Weights of a small sound classifier: 6.91M parameters, width 192.
Rows from block 3 of a small sound classifier, named by matrix and row number. Rows with one number within an expert belong to one neuron, the router's apart. Each number is 200 + 40 x the weight over its row's rms, rounded and kept within 0 to 999. All counts start at 0.
After each expert's rows are labels from the 100 clips, of 14848, where the router gives the expert most weight on average: "top examples" is what is common among them; "peak in band" is the frequency band that holds the peak. Only what is clearly more common there than usual is listed. The data: short read English sentences (LibriTTS-R).
# router: slot weights (model.blocks.3.mlp.router.weight, 32x192), inputs 0-95
# gate: expert gate (model.blocks.3.mlp.gate, 32x96x192), inputs 0-95
# up: expert up (model.blocks.3.mlp.up, 32x96x192), inputs 0-95
# down: expert down (model.blocks.3.mlp.down, 32x192x96, transposed), outputs 0-95

# expert 14
router.14,211,163,201,129,115,166,220,146,240,249,224,180,241,163,289,248,275,209,229,197,190,215,160,208,192,214,190,186,209,180,173,212,216,150,243,160,100,177,203,197,203,251,151,140,186,203,230,214,189,203,223,229,262,215,173,185,235,140,248,161,178,190,245,158,134,188,260,149,206,179,183,283,197,168,183,205,170,184,164,195,233,150,224,251,203,183,236,149,185,177,168,225,133,194,183,225
gate.0,205,225,164,210,210,226,203,228,160,199,133,241,206,264,277,200,211,141,170,252,176,231,170,160,236,263,222,157,219,217,160,242,221,154,233,230,188,290,175,211,202,250,250,147,177,170,183,192,235,156,204,182,145,153,214,179,216,288,180,136,204,227,176,268,166,191,209,140,144,232,228,261,216,170,141,132,164,184,227,162,187,221,211,224,203,241,236,173,239,206,206,153,238,189,197,221
up.0,236,253,148,263,249,262,226,247,230,161,209,241,304,215,172,165,235,165,209,185,221,145,256,207,203,216,181,203,247,199,312,184,170,232,130,179,239,235,210,200,236,196,176,249,212,125,193,194,180,187,106,74,102,143,178,182,223,196,162,225,194,204,184,187,277,232,157,240,212,187,204,143,175,240,156,211,166,203,220,221,148,272,171,154,184,202,189,243,164,218,209,167,292,177,174,181
down.0,199,206,226,210,181,219,220,209,217,150,201,224,273,197,223,232,239,212,245,185,216,191,195,187,189,216,152,214,183,89,180,205,169,219,266,239,192,202,271,295,153,177,244,174,229,241,109,97,206,252,158,212,242,227,252,241,283,221,173,237,187,237,238,149,283,176,269,267,192,141,274,184,174,257,208,234,229,192,190,201,184,273,174,233,298,154,141,181,230,239,190,182,235,288,226,208
top examples: voice: female
peak in band: 0 to 250 Hz

# expert 27
router.27,163,158,159,173,194,226,242,247,157,217,194,179,232,224,149,204,183,175,134,227,244,167,176,178,136,124,262,247,217,249,196,241,245,260,139,157,206,192,211,183,181,215,265,203,198,258,131,217,192,251,222,175,207,194,222,210,184,162,177,231,173,228,179,233,173,206,171,193,223,105,153,232,191,264,236,176,211,137,257,152,228,203,235,277,217,108,154,255,204,148,230,204,205,220,168,253
gate.2,159,236,163,226,230,232,183,235,133,212,271,170,209,263,217,265,226,199,204,265,258,239,176,153,206,225,188,130,169,323,225,228,245,148,225,234,240,235,203,121,187,149,219,220,249,178,223,233,207,183,249,235,194,171,155,179,190,181,182,199,171,184,122,209,180,169,175,156,94,242,194,236,182,148,167,188,90,240,232,206,168,170,104,234,213,234,215,230,250,211,185,100,216,208,230,168
up.2,256,266,218,211,200,258,213,254,221,280,170,216,272,225,215,227,227,253,182,200,233,234,193,216,191,269,215,191,163,264,200,209,271,176,203,261,177,235,199,208,222,205,266,172,134,135,187,244,221,142,217,199,234,224,194,231,152,203,208,256,206,193,111,194,195,245,201,247,190,297,240,268,164,228,193,248,144,231,193,177,228,228,147,194,185,223,224,215,149,169,179,173,202,209,259,270
down.2,191,229,216,175,164,222,191,177,246,155,215,206,126,263,200,137,118,164,161,172,206,218,259,206,216,177,192,192,304,149,148,213,165,198,224,241,251,238,177,188,206,201,223,184,203,249,150,204,229,229,218,251,157,206,225,154,186,235,171,126,197,199,148,210,246,227,313,180,146,217,112,233,246,266,183,220,142,153,232,193,236,184,185,182,198,185,244,188,219,154,177,139,183,171,152,128
top examples: voice: female
peak in band: 4000 to 8000 Hz

# expert 7
router.7,234,221,167,187,154,191,227,189,203,169,184,198,228,234,254,202,236,153,234,148,267,167,192,235,199,170,206,214,236,167,171,188,234,115,253,201,236,219,213,156,219,183,250,259,153,178,153,271,121,200,216,200,228,212,161,145,224,226,227,186,162,112,269,130,246,119,166,193,236,260,170,181,230,128,155,248,159,160,178,169,147,106,223,283,162,154,225,123,201,175,134,170,202,176,183,258
gate.0,209,208,188,211,298,274,236,250,194,155,196,153,174,122,238,190,227,203,223,191,212,226,187,214,176,158,138,228,192,137,183,143,245,233,159,205,200,106,178,260,168,176,214,218,254,218,273,164,196,233,177,210,211,158,215,218,211,226,212,147,196,232,247,198,204,119,291,204,236,197,140,294,115,196,248,157,187,186,193,162,231,244,273,218,174,238,209,124,162,231,238,187,217,240,278,258
up.0,192,175,219,226,195,234,167,183,181,215,241,260,180,269,194,238,217,261,148,233,158,200,212,159,239,271,218,198,166,255,158,284,176,184,256,299,190,290,251,207,218,258,224,158,139,196,146,143,231,128,193,194,127,189,170,185,146,160,205,223,220,243,139,209,199,240,171,185,154,215,263,210,248,242,235,167,234,218,182,214,188,157,104,148,255,100,176,285,251,164,267,218,196,168,188,149
down.0,57,222,183,209,219,144,177,171,172,197,198,203,251,133,176,169,167,175,182,219,230,218,187,178,249,200,182,236,169,218,274,225,178,184,248,184,248,232,184,149,219,184,235,196,152,171,158,189,213,282,224,222,277,269,256,170,226,174,197,238,201,264,164,217,130,245,219,200,192,167,207,203,216,184,241,205,158,183,170,215,114,163,126,184,253,206,210,203,176,192,214,199,216,53,167,235
top examples: voice: female
peak in band: 250 to 500 Hz

# expert 8
router.8,257,133,155,171,179,208,213,243,239,250,221,235,226,156,158,226,230,269,242,197,194,183,180,207,230,178,279,189,197,249,240,137,212,206,221,178,139,197,164,139,141,243,196,229,257,197,225,234,228,224,194,124,110,156,159,135,120,166,159,210,227,191,215,225,164,192,233,169,195,259,230,263,141,186,212,219,201,186,156,251,230,193,170,204,228,222,177,254,201,154,160,159,157,221,187,169
gate.0,163,130,176,204,207,299,233,204,177,305,196,249,205,303,237,269,242,213,182,303,187,293,112,177,156,182,201,180,222,194,151,222,157,136,228,207,238,261,172,234,225,207,257,220,198,222,77,185,187,133,194,172,174,144,211,113,219,242,237,274,212,197,144,181,178,225,238,199,173,157,234,215,195,196,197,186,251,169,196,160,217,181,178,232,191,197,257,280,170,171,216,262,159,186,231,243
up.0,137,130,143,188,191,285,230,205,183,262,197,211,233,252,250,195,253,256,176,206,170,236,148,178,167,161,169,187,213,110,132,233,196,152,269,209,174,249,114,206,230,203,247,201,242,209,130,181,157,122,213,158,144,126,193,126,156,189,200,213,157,212,156,169,146,181,229,230,196,175,212,215,226,169,186,197,282,156,155,160,186,137,167,171,176,201,207,226,89,221,237,305,149,171,209,240
down.0,221,203,217,214,234,192,107,210,157,139,243,176,337,195,228,150,138,67,231,194,227,184,232,181,188,181,160,215,183,139,204,260,210,189,195,184,221,226,233,192,180,178,264,177,235,301,211,148,202,139,147,159,208,210,211,276,220,165,163,162,154,217,230,202,155,190,298,242,263,224,160,147,280,183,193,197,184,238,166,202,164,145,257,239,186,207,164,153,258,229,191,254,232,210,200,145
top examples: voice: female
peak in band: 4000 to 8000 Hz

# expert 4
router.4,132,164,198,142,143,169,160,165,181,192,172,122,172,208,186,184,208,161,154,236,98,256,199,232,186,179,267,211,254,271,217,305,230,228,179,194,203,261,211,214,160,234,266,156,198,161,178,296,188,180,229,234,197,248,213,199,210,188,167,182,237,185,136,196,124,154,201,68,152,194,182,188,219,128,224,154,137,197,210,189,182,251,112,197,221,166,152,214,251,125,163,108,183,196,160,136
gate.0,231,200,186,225,206,268,210,193,245,162,245,182,253,253,311,194,192,206,204,172,257,229,264,291,207,284,150,172,185,216,172,199,210,197,176,237,221,176,200,220,278,210,256,171,220,212,226,148,175,160,135,146,155,144,152,197,252,210,147,218,137,253,203,218,276,113,195,260,162,243,202,193,178,149,167,178,243,222,221,163,179,252,233,117,171,183,152,140,195,233,150,181,243,164,230,262
up.0,142,171,175,120,194,175,219,168,148,265,185,208,194,207,184,274,200,232,203,273,249,242,145,212,105,179,167,223,130,196,195,215,142,173,209,187,257,258,239,177,213,273,221,203,129,244,250,213,261,213,245,258,164,159,133,200,213,227,204,220,189,151,225,189,173,182,192,201,146,169,121,174,205,194,165,175,170,201,195,135,247,232,250,192,238,151,254,197,220,150,184,220,167,231,214,241
down.0,214,193,280,210,209,243,198,178,129,201,148,170,184,166,144,167,266,177,191,219,204,184,173,176,189,238,196,238,229,224,141,166,263,252,138,186,221,214,188,144,202,190,238,251,212,200,181,237,149,198,220,225,219,233,254,232,213,231,258,141,197,269,283,171,229,117,134,109,158,175,180,250,228,178,198,161,258,295,249,208,207,218,213,240,201,204,183,175,254,171,185,233,247,131,240,203
top examples: voice: male
peak in band: 0 to 250 Hz

# expert 26
router.26,179,176,199,203,230,214,171,224,191,210,182,250,202,147,189,244,160,250,250,158,156,163,141,209,247,200,223,198,198,215,150,204,256,245,211,189,234,139,128,196,181,285,248,240,240,153,140,165,166,206,173,186,137,153,184,232,114,192,156,226,185,211,256,258,215,139,270,143,176,291,292,156,187,216,242,208,208,133,170,204,165,145,168,178,248,158,178,152,165,187,124,221,177,157,198,183
gate.2,262,204,217,212,234,196,186,206,263,263,207,205,119,230,260,228,217,194,135,224,265,205,190,197,146,246,179,203,204,154,195,167,171,104,167,211,181,182,213,218,212,136,169,192,180,257,172,160,213,218,202,251,188,202,190,254,213,247,224,259,152,252,149,214,203,170,207,204,205,299,128,186,122,181,265,167,193,230,226,233,246,198,165,168,176,139,190,268,281,231,178,205,216,235,205,239
up.2,206,248,220,222,216,217,251,256,222,243,209,212,182,277,159,196,145,207,189,209,230,231,156,146,112,281,242,155,181,175,192,190,149,143,165,167,209,282,213,181,236,181,141,196,205,265,160,130,181,163,191,175,177,143,219,213,275,247,253,165,174,225,214,221,199,169,248,170,139,222,188,191,176,156,199,203,129,269,261,203,162,181,167,232,259,181,188,296,275,192,198,193,180,234,217,254
down.2,193,168,176,187,138,203,153,217,227,261,213,253,206,215,211,212,211,188,203,237,119,170,88,190,221,187,224,236,266,212,215,196,208,219,185,265,180,190,239,204,183,226,126,169,166,228,211,191,192,211,160,252,209,232,217,193,233,222,232,219,198,228,161,225,183,134,140,123,192,234,231,245,130,92,287,184,259,260,207,166,211,256,135,183,243,153,307,189,192,161,209,245,170,172,151,183
top examples: voice: female
peak in band: 2000 to 4000 Hz

# expert 28
router.28,211,153,185,158,105,176,185,203,198,194,195,137,178,199,201,155,201,238,144,160,141,228,202,225,273,159,172,257,165,182,119,211,169,205,231,214,151,254,172,196,161,230,169,191,156,153,233,214,201,172,225,208,232,254,188,186,243,180,140,168,201,167,153,133,113,209,145,171,192,167,161,210,153,120,148,151,155,158,115,171,227,212,151,144,166,142,196,246,176,144,117,199,168,120,163,164
gate.0,173,217,207,187,224,190,205,151,210,178,161,265,200,172,157,143,157,186,217,161,167,185,230,151,145,166,258,241,186,211,233,173,167,237,146,115,232,221,319,209,200,202,161,227,183,244,166,189,164,217,181,226,153,148,228,281,138,235,154,151,194,168,229,237,179,179,181,202,183,138,229,160,253,249,157,206,250,224,126,249,247,201,173,138,220,158,216,130,182,200,233,207,232,221,194,191
up.0,190,247,222,220,224,309,275,243,110,196,189,139,239,175,252,201,182,175,242,181,223,188,182,307,179,245,249,252,200,161,213,144,215,232,170,197,158,164,163,244,262,146,229,194,248,227,231,205,142,199,282,188,248,198,226,281,221,220,187,215,179,210,213,212,257,243,188,182,178,145,228,196,105,238,296,192,211,195,210,140,225,206,159,196,168,308,131,224,159,146,230,178,257,214,217,213
down.0,213,224,162,155,199,164,141,208,177,205,222,194,171,200,262,211,225,164,155,193,212,169,247,316,161,215,154,219,188,161,214,68,198,260,239,166,162,223,188,198,243,203,149,205,163,183,169,275,200,135,167,235,180,246,148,230,177,198,294,255,147,196,228,180,225,209,115,192,221,249,118,233,201,178,138,213,191,219,294,210,198,154,140,130,169,251,235,208,234,140,177,266,220,194,168,172
top examples: voice: female
peak in band: 500 to 1000 Hz

# expert 2
router.2,191,221,197,185,221,130,139,213,163,139,158,187,209,127,207,206,221,242,196,206,222,219,245,262,204,257,228,192,172,192,170,281,240,157,229,244,121,180,211,189,208,152,196,113,203,157,234,193,176,198,239,227,248,269,210,192,193,137,186,164,172,174,244,180,157,202,151,216,165,227,198,180,183,252,198,152,125,228,169,228,165,200,158,135,147,119,171,158,212,125,178,260,203,96,197,204
gate.2,224,222,212,244,239,309,264,201,194,218,191,175,224,274,243,212,229,207,208,172,222,229,211,266,203,199,211,202,206,150,143,197,200,241,167,292,126,102,108,180,213,183,213,184,162,157,224,214,175,156,213,153,173,170,258,204,174,197,121,170,254,252,199,272,200,135,226,180,255,158,152,258,136,187,275,187,216,221,282,116,163,239,237,136,102,160,146,215,146,159,196,232,218,168,249,244
up.2,187,205,173,197,201,278,265,233,192,202,201,154,202,269,283,196,205,197,169,187,258,271,230,268,170,236,199,196,216,118,143,223,181,213,185,308,126,112,136,197,249,224,199,172,203,172,218,153,199,168,226,177,190,171,234,184,173,191,193,147,230,268,187,220,202,154,264,203,246,226,150,253,174,206,224,169,213,208,299,103,216,229,259,154,139,173,189,164,158,183,238,230,236,162,228,246
down.2,207,260,204,229,182,231,244,231,166,218,222,142,233,220,239,197,163,186,280,215,264,262,198,158,212,183,194,233,232,190,213,281,235,182,167,164,239,222,230,237,189,202,216,182,175,151,160,133,228,162,172,230,165,158,224,200,189,203,213,191,227,230,239,171,237,199,175,221,240,169,185,206,213,274,251,205,142,233,293,208,162,205,181,255,237,196,232,168,204,171,196,151,256,196,135,243
top examples: voice: female
peak in band: 0 to 250 Hz

# expert 20
router.20,221,193,205,159,136,141,201,222,186,208,191,145,174,229,228,236,161,209,60,250,198,238,192,248,252,190,242,188,196,229,215,304,180,139,218,205,179,225,141,174,151,245,187,132,186,202,202,220,224,182,221,214,190,269,152,169,157,191,161,148,221,218,206,210,115,142,207,100,194,166,181,259,184,151,222,179,193,162,215,260,156,203,147,165,169,151,122,245,181,116,140,158,147,144,189,163
gate.2,172,235,252,248,231,224,264,275,150,222,196,256,186,214,266,238,237,138,163,201,203,188,166,223,234,294,202,168,139,266,285,257,221,122,213,222,223,245,163,271,212,153,155,153,182,196,245,204,123,110,220,198,129,208,119,188,179,222,182,156,156,186,184,245,176,214,212,201,162,263,210,184,150,121,194,174,191,196,240,215,194,231,156,265,205,204,273,277,220,174,146,176,214,211,163,172
up.2,189,250,246,236,243,247,254,270,152,204,207,252,176,216,258,228,258,119,161,204,200,185,165,217,247,280,206,172,160,264,266,269,225,144,217,250,227,232,171,258,216,158,162,147,185,169,259,209,134,109,221,208,130,221,148,150,181,221,193,142,170,193,188,233,191,240,202,203,154,263,222,221,152,125,196,149,196,203,234,236,182,228,177,258,192,180,269,295,208,155,154,183,224,219,145,169
down.2,184,170,187,269,226,213,225,222,230,227,244,202,183,247,234,196,158,218,254,162,267,235,185,96,218,201,107,220,220,112,224,121,171,223,234,229,219,202,232,272,212,149,237,158,206,187,192,129,190,202,154,197,170,169,189,196,202,215,198,208,206,190,154,133,216,227,212,245,190,172,161,193,198,190,173,197,210,267,185,226,245,240,244,192,149,183,241,219,218,281,224,168,186,236,210,177
top examples: voice: male
peak in band: 1000 to 2000 Hz

# expert 16
router.16,137,154,210,177,164,158,218,174,181,205,145,159,231,249,258,251,178,131,203,233,205,237,162,237,163,160,250,136,265,191,150,207,172,149,171,103,230,145,166,196,228,235,248,214,181,289,134,269,151,158,208,168,184,194,171,222,204,192,187,234,158,181,215,186,217,222,213,212,223,138,224,118,202,238,151,189,186,122,257,228,119,209,224,221,123,145,193,192,175,220,180,239,143,178,143,269
gate.0,190,183,202,156,178,175,258,177,201,234,162,165,179,252,218,235,258,180,219,242,263,259,165,191,186,135,165,220,242,178,260,130,116,170,203,145,232,154,171,149,230,190,175,254,215,181,180,205,215,227,210,194,273,189,193,218,223,225,153,137,221,218,230,210,206,225,228,225,227,78,222,126,198,265,176,191,223,172,218,245,174,273,226,234,189,162,224,278,174,247,202,206,164,187,191,228
up.0,190,196,187,197,224,168,237,204,220,203,167,168,201,237,171,195,228,205,217,219,264,247,190,211,204,145,150,235,225,176,295,128,101,198,226,158,205,156,195,119,217,188,171,262,201,176,201,178,201,187,176,191,238,180,177,203,243,208,152,171,227,203,238,189,190,227,213,214,237,87,202,109,201,269,163,211,227,186,210,246,169,245,227,213,213,168,222,298,178,242,184,234,187,207,187,207
down.0,263,221,135,205,227,175,95,237,257,177,198,125,187,186,224,184,205,212,176,186,221,203,251,203,220,218,213,160,195,251,226,278,166,193,190,225,196,231,222,118,185,177,210,147,141,194,206,235,277,193,165,164,289,287,160,245,133,171,185,240,222,168,197,212,138,221,139,185,228,159,178,174,258,202,232,178,223,185,135,197,159,53,184,197,212,172,294,195,201,147,219,212,210,204,200,197
top examples: voice: female
peak in band: 0 to 250 Hz

# expert 3
router.3,208,264,269,199,189,172,176,194,175,243,198,232,107,201,172,186,220,248,251,232,224,240,200,192,306,223,212,236,271,201,169,235,197,245,226,237,159,201,228,254,181,230,218,163,176,189,168,143,163,184,216,197,228,215,259,143,135,206,263,118,195,229,239,234,168,181,221,185,185,152,275,227,253,191,289,163,120,244,223,162,215,222,167,159,221,198,122,128,260,114,233,253,201,130,210,129
gate.0,183,220,217,215,191,286,207,187,181,209,178,219,186,207,211,231,237,157,232,259,177,186,174,156,196,174,194,202,172,271,326,277,201,126,254,177,78,195,147,158,220,118,213,195,244,180,218,165,186,150,207,242,189,161,210,178,185,179,155,198,149,204,143,214,126,260,139,154,114,189,233,196,173,122,193,198,198,201,156,147,151,141,140,249,146,148,162,215,182,172,167,156,188,187,200,204
up.0,190,189,177,200,169,138,141,254,213,206,263,165,176,160,187,185,189,196,169,138,217,172,209,186,168,164,142,172,154,187,181,189,199,222,155,149,242,185,129,171,180,202,181,219,215,243,256,184,191,172,187,225,136,227,139,204,221,168,151,156,291,121,269,214,187,82,193,125,247,195,98,150,176,185,216,241,199,135,259,272,193,159,228,167,151,173,249,175,235,202,147,183,138,167,153,166
down.0,135,214,298,190,223,126,232,149,204,203,190,181,162,212,189,240,203,250,173,250,163,144,180,255,211,266,275,265,151,187,152,249,187,193,122,244,189,217,280,166,196,189,264,153,210,170,194,248,140,217,152,203,300,219,267,202,193,245,171,281,161,240,173,226,165,183,151,259,194,192,225,213,191,209,192,207,167,225,210,212,151,203,154,200,265,193,218,265,199,148,230,247,186,222,123,193
top examples: voice: male
peak in band: 1000 to 2000 Hz

# expert 18
router.18,184,172,169,144,172,150,165,205,167,196,161,177,210,139,200,242,223,213,184,223,242,211,191,280,225,225,256,187,181,259,233,181,231,171,280,230,140,241,199,254,218,164,174,155,171,157,254,166,233,225,260,234,237,259,220,229,181,185,216,161,175,176,252,165,115,230,210,221,192,220,213,243,169,169,172,180,155,238,144,169,241,226,174,188,174,239,181,136,265,104,193,90,168,196,204,187
gate.2,147,158,159,190,161,210,206,170,191,219,255,180,194,288,222,150,173,213,128,184,176,184,241,203,183,100,146,252,282,182,162,231,179,226,193,137,241,169,160,157,187,249,206,272,222,214,184,249,159,138,183,136,175,174,195,131,181,191,141,161,207,175,139,174,186,147,150,157,204,137,153,138,241,167,130,192,198,132,208,167,173,161,213,145,124,183,145,203,150,168,223,185,186,147,150,167
up.2,171,228,212,190,203,253,233,245,176,197,145,155,106,181,108,259,233,228,146,217,193,171,121,195,199,184,224,141,154,273,139,215,308,162,230,179,217,107,134,218,75,216,234,220,199,201,277,194,155,182,222,146,214,238,253,180,211,126,210,186,244,175,199,187,188,191,224,158,217,197,226,281,237,189,158,214,187,210,168,78,210,216,247,255,184,162,182,214,136,201,216,149,174,192,215,188
down.2,219,277,241,253,261,178,175,215,223,191,192,184,105,265,259,262,159,234,229,180,177,220,135,209,225,226,196,212,221,141,229,227,191,119,212,285,210,191,210,178,229,167,126,200,158,172,170,234,151,241,156,175,203,235,242,164,164,206,168,198,148,219,167,175,177,220,189,226,135,258,177,237,240,221,145,157,209,143,223,206,215,134,184,209,172,256,206,223,239,136,165,97,178,136,191,171
top examples: voice: female; the word "you"
peak in band: 0 to 250 Hz

# expert 23
router.23,219,201,278,187,206,177,224,165,168,205,244,271,272,236,218,223,210,208,195,195,164,192,174,149,204,201,147,198,228,157,185,251,224,235,189,224,247,222,281,264,264,190,209,230,219,197,172,170,171,196,233,239,208,185,133,147,239,153,242,190,210,220,172,129,159,222,190,180,189,169,221,164,190,209,136,233,229,150,125,220,143,153,175,186,172,121,237,204,184,200,260,209,172,255,183,224
gate.2,155,168,143,222,156,198,182,181,272,196,268,174,116,205,191,141,149,239,171,143,146,157,220,218,221,149,222,216,167,185,189,207,214,212,215,190,164,202,171,141,124,194,219,193,191,266,152,288,203,175,144,142,222,230,258,269,155,209,145,159,222,155,222,234,169,122,234,153,272,235,125,222,228,172,203,225,177,192,157,245,229,224,159,183,193,264,161,175,205,173,155,198,219,151,173,197
up.2,266,229,206,217,253,292,232,233,252,229,211,202,261,269,221,211,193,160,169,201,192,194,203,168,193,159,191,186,272,184,230,180,156,255,203,233,194,186,212,152,223,128,187,280,149,210,198,257,192,166,168,115,163,178,160,144,176,211,233,274,217,228,152,222,165,265,205,173,227,169,249,205,199,228,236,227,239,121,192,181,148,132,274,237,139,185,196,261,255,195,236,209,198,253,240,182
down.2,227,188,144,223,155,223,206,184,251,203,95,205,193,268,195,173,185,139,168,246,143,263,204,221,127,145,195,169,203,181,214,170,163,216,160,172,222,217,216,201,236,172,174,278,236,191,185,213,223,208,164,152,171,128,152,230,127,215,309,215,175,198,199,215,184,182,155,219,251,241,186,169,145,227,202,273,250,150,244,207,200,194,218,197,172,173,181,153,249,310,228,295,187,196,189,245
top examples: voice: female
peak in band: 0 to 250 Hz; 250 to 500 Hz

# expert 10
router.10,197,236,197,158,145,173,178,265,180,182,261,211,195,109,251,177,197,248,195,162,130,162,215,233,182,222,196,217,205,208,199,263,230,152,225,168,129,200,236,245,147,172,234,110,242,231,193,218,186,184,216,213,225,266,236,212,189,110,178,134,160,153,253,134,104,202,182,225,244,202,203,278,240,148,177,168,147,207,149,194,208,174,167,201,182,136,228,218,157,167,215,241,223,112,161,145
gate.2,208,193,216,159,171,215,246,209,167,196,259,256,200,149,204,239,234,272,223,242,145,171,158,145,176,161,231,233,195,191,231,287,227,173,225,166,156,221,226,231,126,155,201,135,173,237,183,236,169,203,230,207,218,238,231,229,162,126,194,196,259,139,237,243,187,230,195,232,179,261,247,247,200,155,222,188,183,228,137,190,210,119,205,287,147,152,236,248,184,169,224,255,174,216,268,253
up.2,157,110,204,207,197,182,166,109,248,236,209,171,210,227,298,239,183,202,200,192,210,215,198,188,200,205,177,153,165,197,142,201,176,130,227,182,255,209,145,185,259,213,178,156,266,175,279,148,271,203,169,257,218,166,148,228,285,198,214,209,175,182,142,139,152,159,236,188,173,155,185,163,182,169,144,262,243,172,192,192,164,172,285,196,234,220,205,210,227,248,132,222,149,219,198,233
down.2,179,209,258,189,222,186,292,208,180,177,208,297,268,169,238,126,153,155,187,243,248,198,246,132,249,143,247,147,249,185,167,249,151,234,254,227,201,217,290,264,157,188,213,132,243,180,250,162,233,178,238,192,231,167,192,196,190,191,161,185,152,214,210,172,165,279,153,234,206,118,231,208,247,268,175,194,194,190,212,178,169,252,277,249,212,280,193,231,174,213,197,196,210,282,183,171
top examples: voice: female; the word "to"
peak in band: 250 to 500 Hz

# expert 11
router.11,182,214,212,213,217,208,186,215,214,197,165,187,181,201,147,244,202,178,223,209,209,158,168,182,187,203,234,216,174,245,191,127,260,180,228,253,285,305,233,254,158,215,163,218,147,151,197,199,200,188,191,211,269,247,249,182,249,265,251,255,232,199,170,198,223,226,225,234,221,306,269,281,180,228,132,193,193,270,209,218,259,247,224,292,285,251,247,191,205,191,311,160,205,244,217,240
gate.0,180,184,168,175,168,202,169,225,146,146,247,189,225,152,230,178,158,227,184,187,157,208,132,206,141,214,155,125,195,174,155,229,222,124,178,137,233,193,158,198,141,220,244,189,278,175,244,215,166,208,235,188,153,155,199,154,196,164,178,155,179,135,165,163,187,169,169,140,166,215,174,226,206,156,142,182,230,144,135,171,175,152,155,173,149,150,183,178,141,213,202,255,189,174,173,171
up.0,172,188,211,187,189,132,160,213,213,193,304,207,217,140,190,130,173,188,197,67,197,118,307,175,183,143,177,216,161,159,191,200,239,265,98,154,234,168,174,165,176,231,229,244,242,241,242,204,198,190,171,185,178,263,148,215,181,173,180,203,248,172,244,185,186,164,149,217,256,211,153,133,208,188,229,221,207,186,199,273,205,195,191,182,174,188,183,126,226,213,142,257,186,191,181,204
down.0,128,154,170,234,225,216,274,149,141,208,203,158,167,197,198,207,172,178,241,220,275,214,150,143,204,212,172,193,191,222,166,232,205,189,254,138,243,206,170,200,160,208,248,211,169,198,182,177,186,218,203,249,117,182,185,253,162,169,224,193,139,222,282,227,203,147,201,264,209,203,171,196,180,234,170,136,149,197,202,175,183,261,281,242,165,138,236,181,159,203,165,217,194,266,221,178
top examples: voice: female
peak in band: 0 to 250 Hz

# expert 1
router.1,153,149,153,182,200,185,182,155,185,233,234,241,133,216,161,197,261,192,197,201,156,180,168,177,154,143,164,235,149,203,267,203,167,202,205,123,172,152,189,158,119,207,225,181,247,238,246,206,200,228,208,227,204,144,195,242,175,210,169,142,223,167,261,207,157,128,199,198,222,169,156,222,193,178,252,235,220,182,206,226,208,173,241,232,143,151,109,152,179,235,145,254,150,153,220,225
gate.2,220,230,283,283,253,230,173,241,162,193,207,254,214,171,213,220,213,235,227,217,183,193,191,182,168,302,183,173,192,144,161,192,202,176,176,207,153,273,214,229,320,161,176,181,182,228,199,182,154,102,191,249,128,221,191,254,236,188,283,205,198,233,169,191,253,259,251,221,126,270,178,213,209,234,161,179,218,195,192,199,203,221,136,188,214,152,330,292,161,207,198,193,248,229,173,175
up.2,190,200,264,264,231,251,165,197,158,189,200,241,201,205,222,216,190,203,196,254,104,241,169,164,174,200,163,191,184,154,133,225,135,160,180,192,218,244,210,263,213,171,218,189,216,182,171,232,193,167,212,219,150,195,251,212,228,215,276,196,252,224,135,201,248,209,243,116,96,238,221,272,166,228,161,157,212,171,189,228,173,182,123,176,164,193,247,169,177,219,198,265,116,182,238,241
down.2,205,232,167,149,319,198,214,272,190,234,160,221,267,174,219,204,295,184,195,193,219,234,146,180,182,152,203,161,272,208,179,172,150,190,225,157,236,175,202,220,199,147,206,199,241,228,190,250,212,115,124,186,136,144,151,208,167,148,248,185,160,238,272,207,270,174,200,244,173,193,102,175,188,195,140,210,274,191,238,187,186,193,280,218,148,122,201,117,165,242,164,165,128,207,209,184
top examples: voice: female
peak in band: 0 to 250 Hz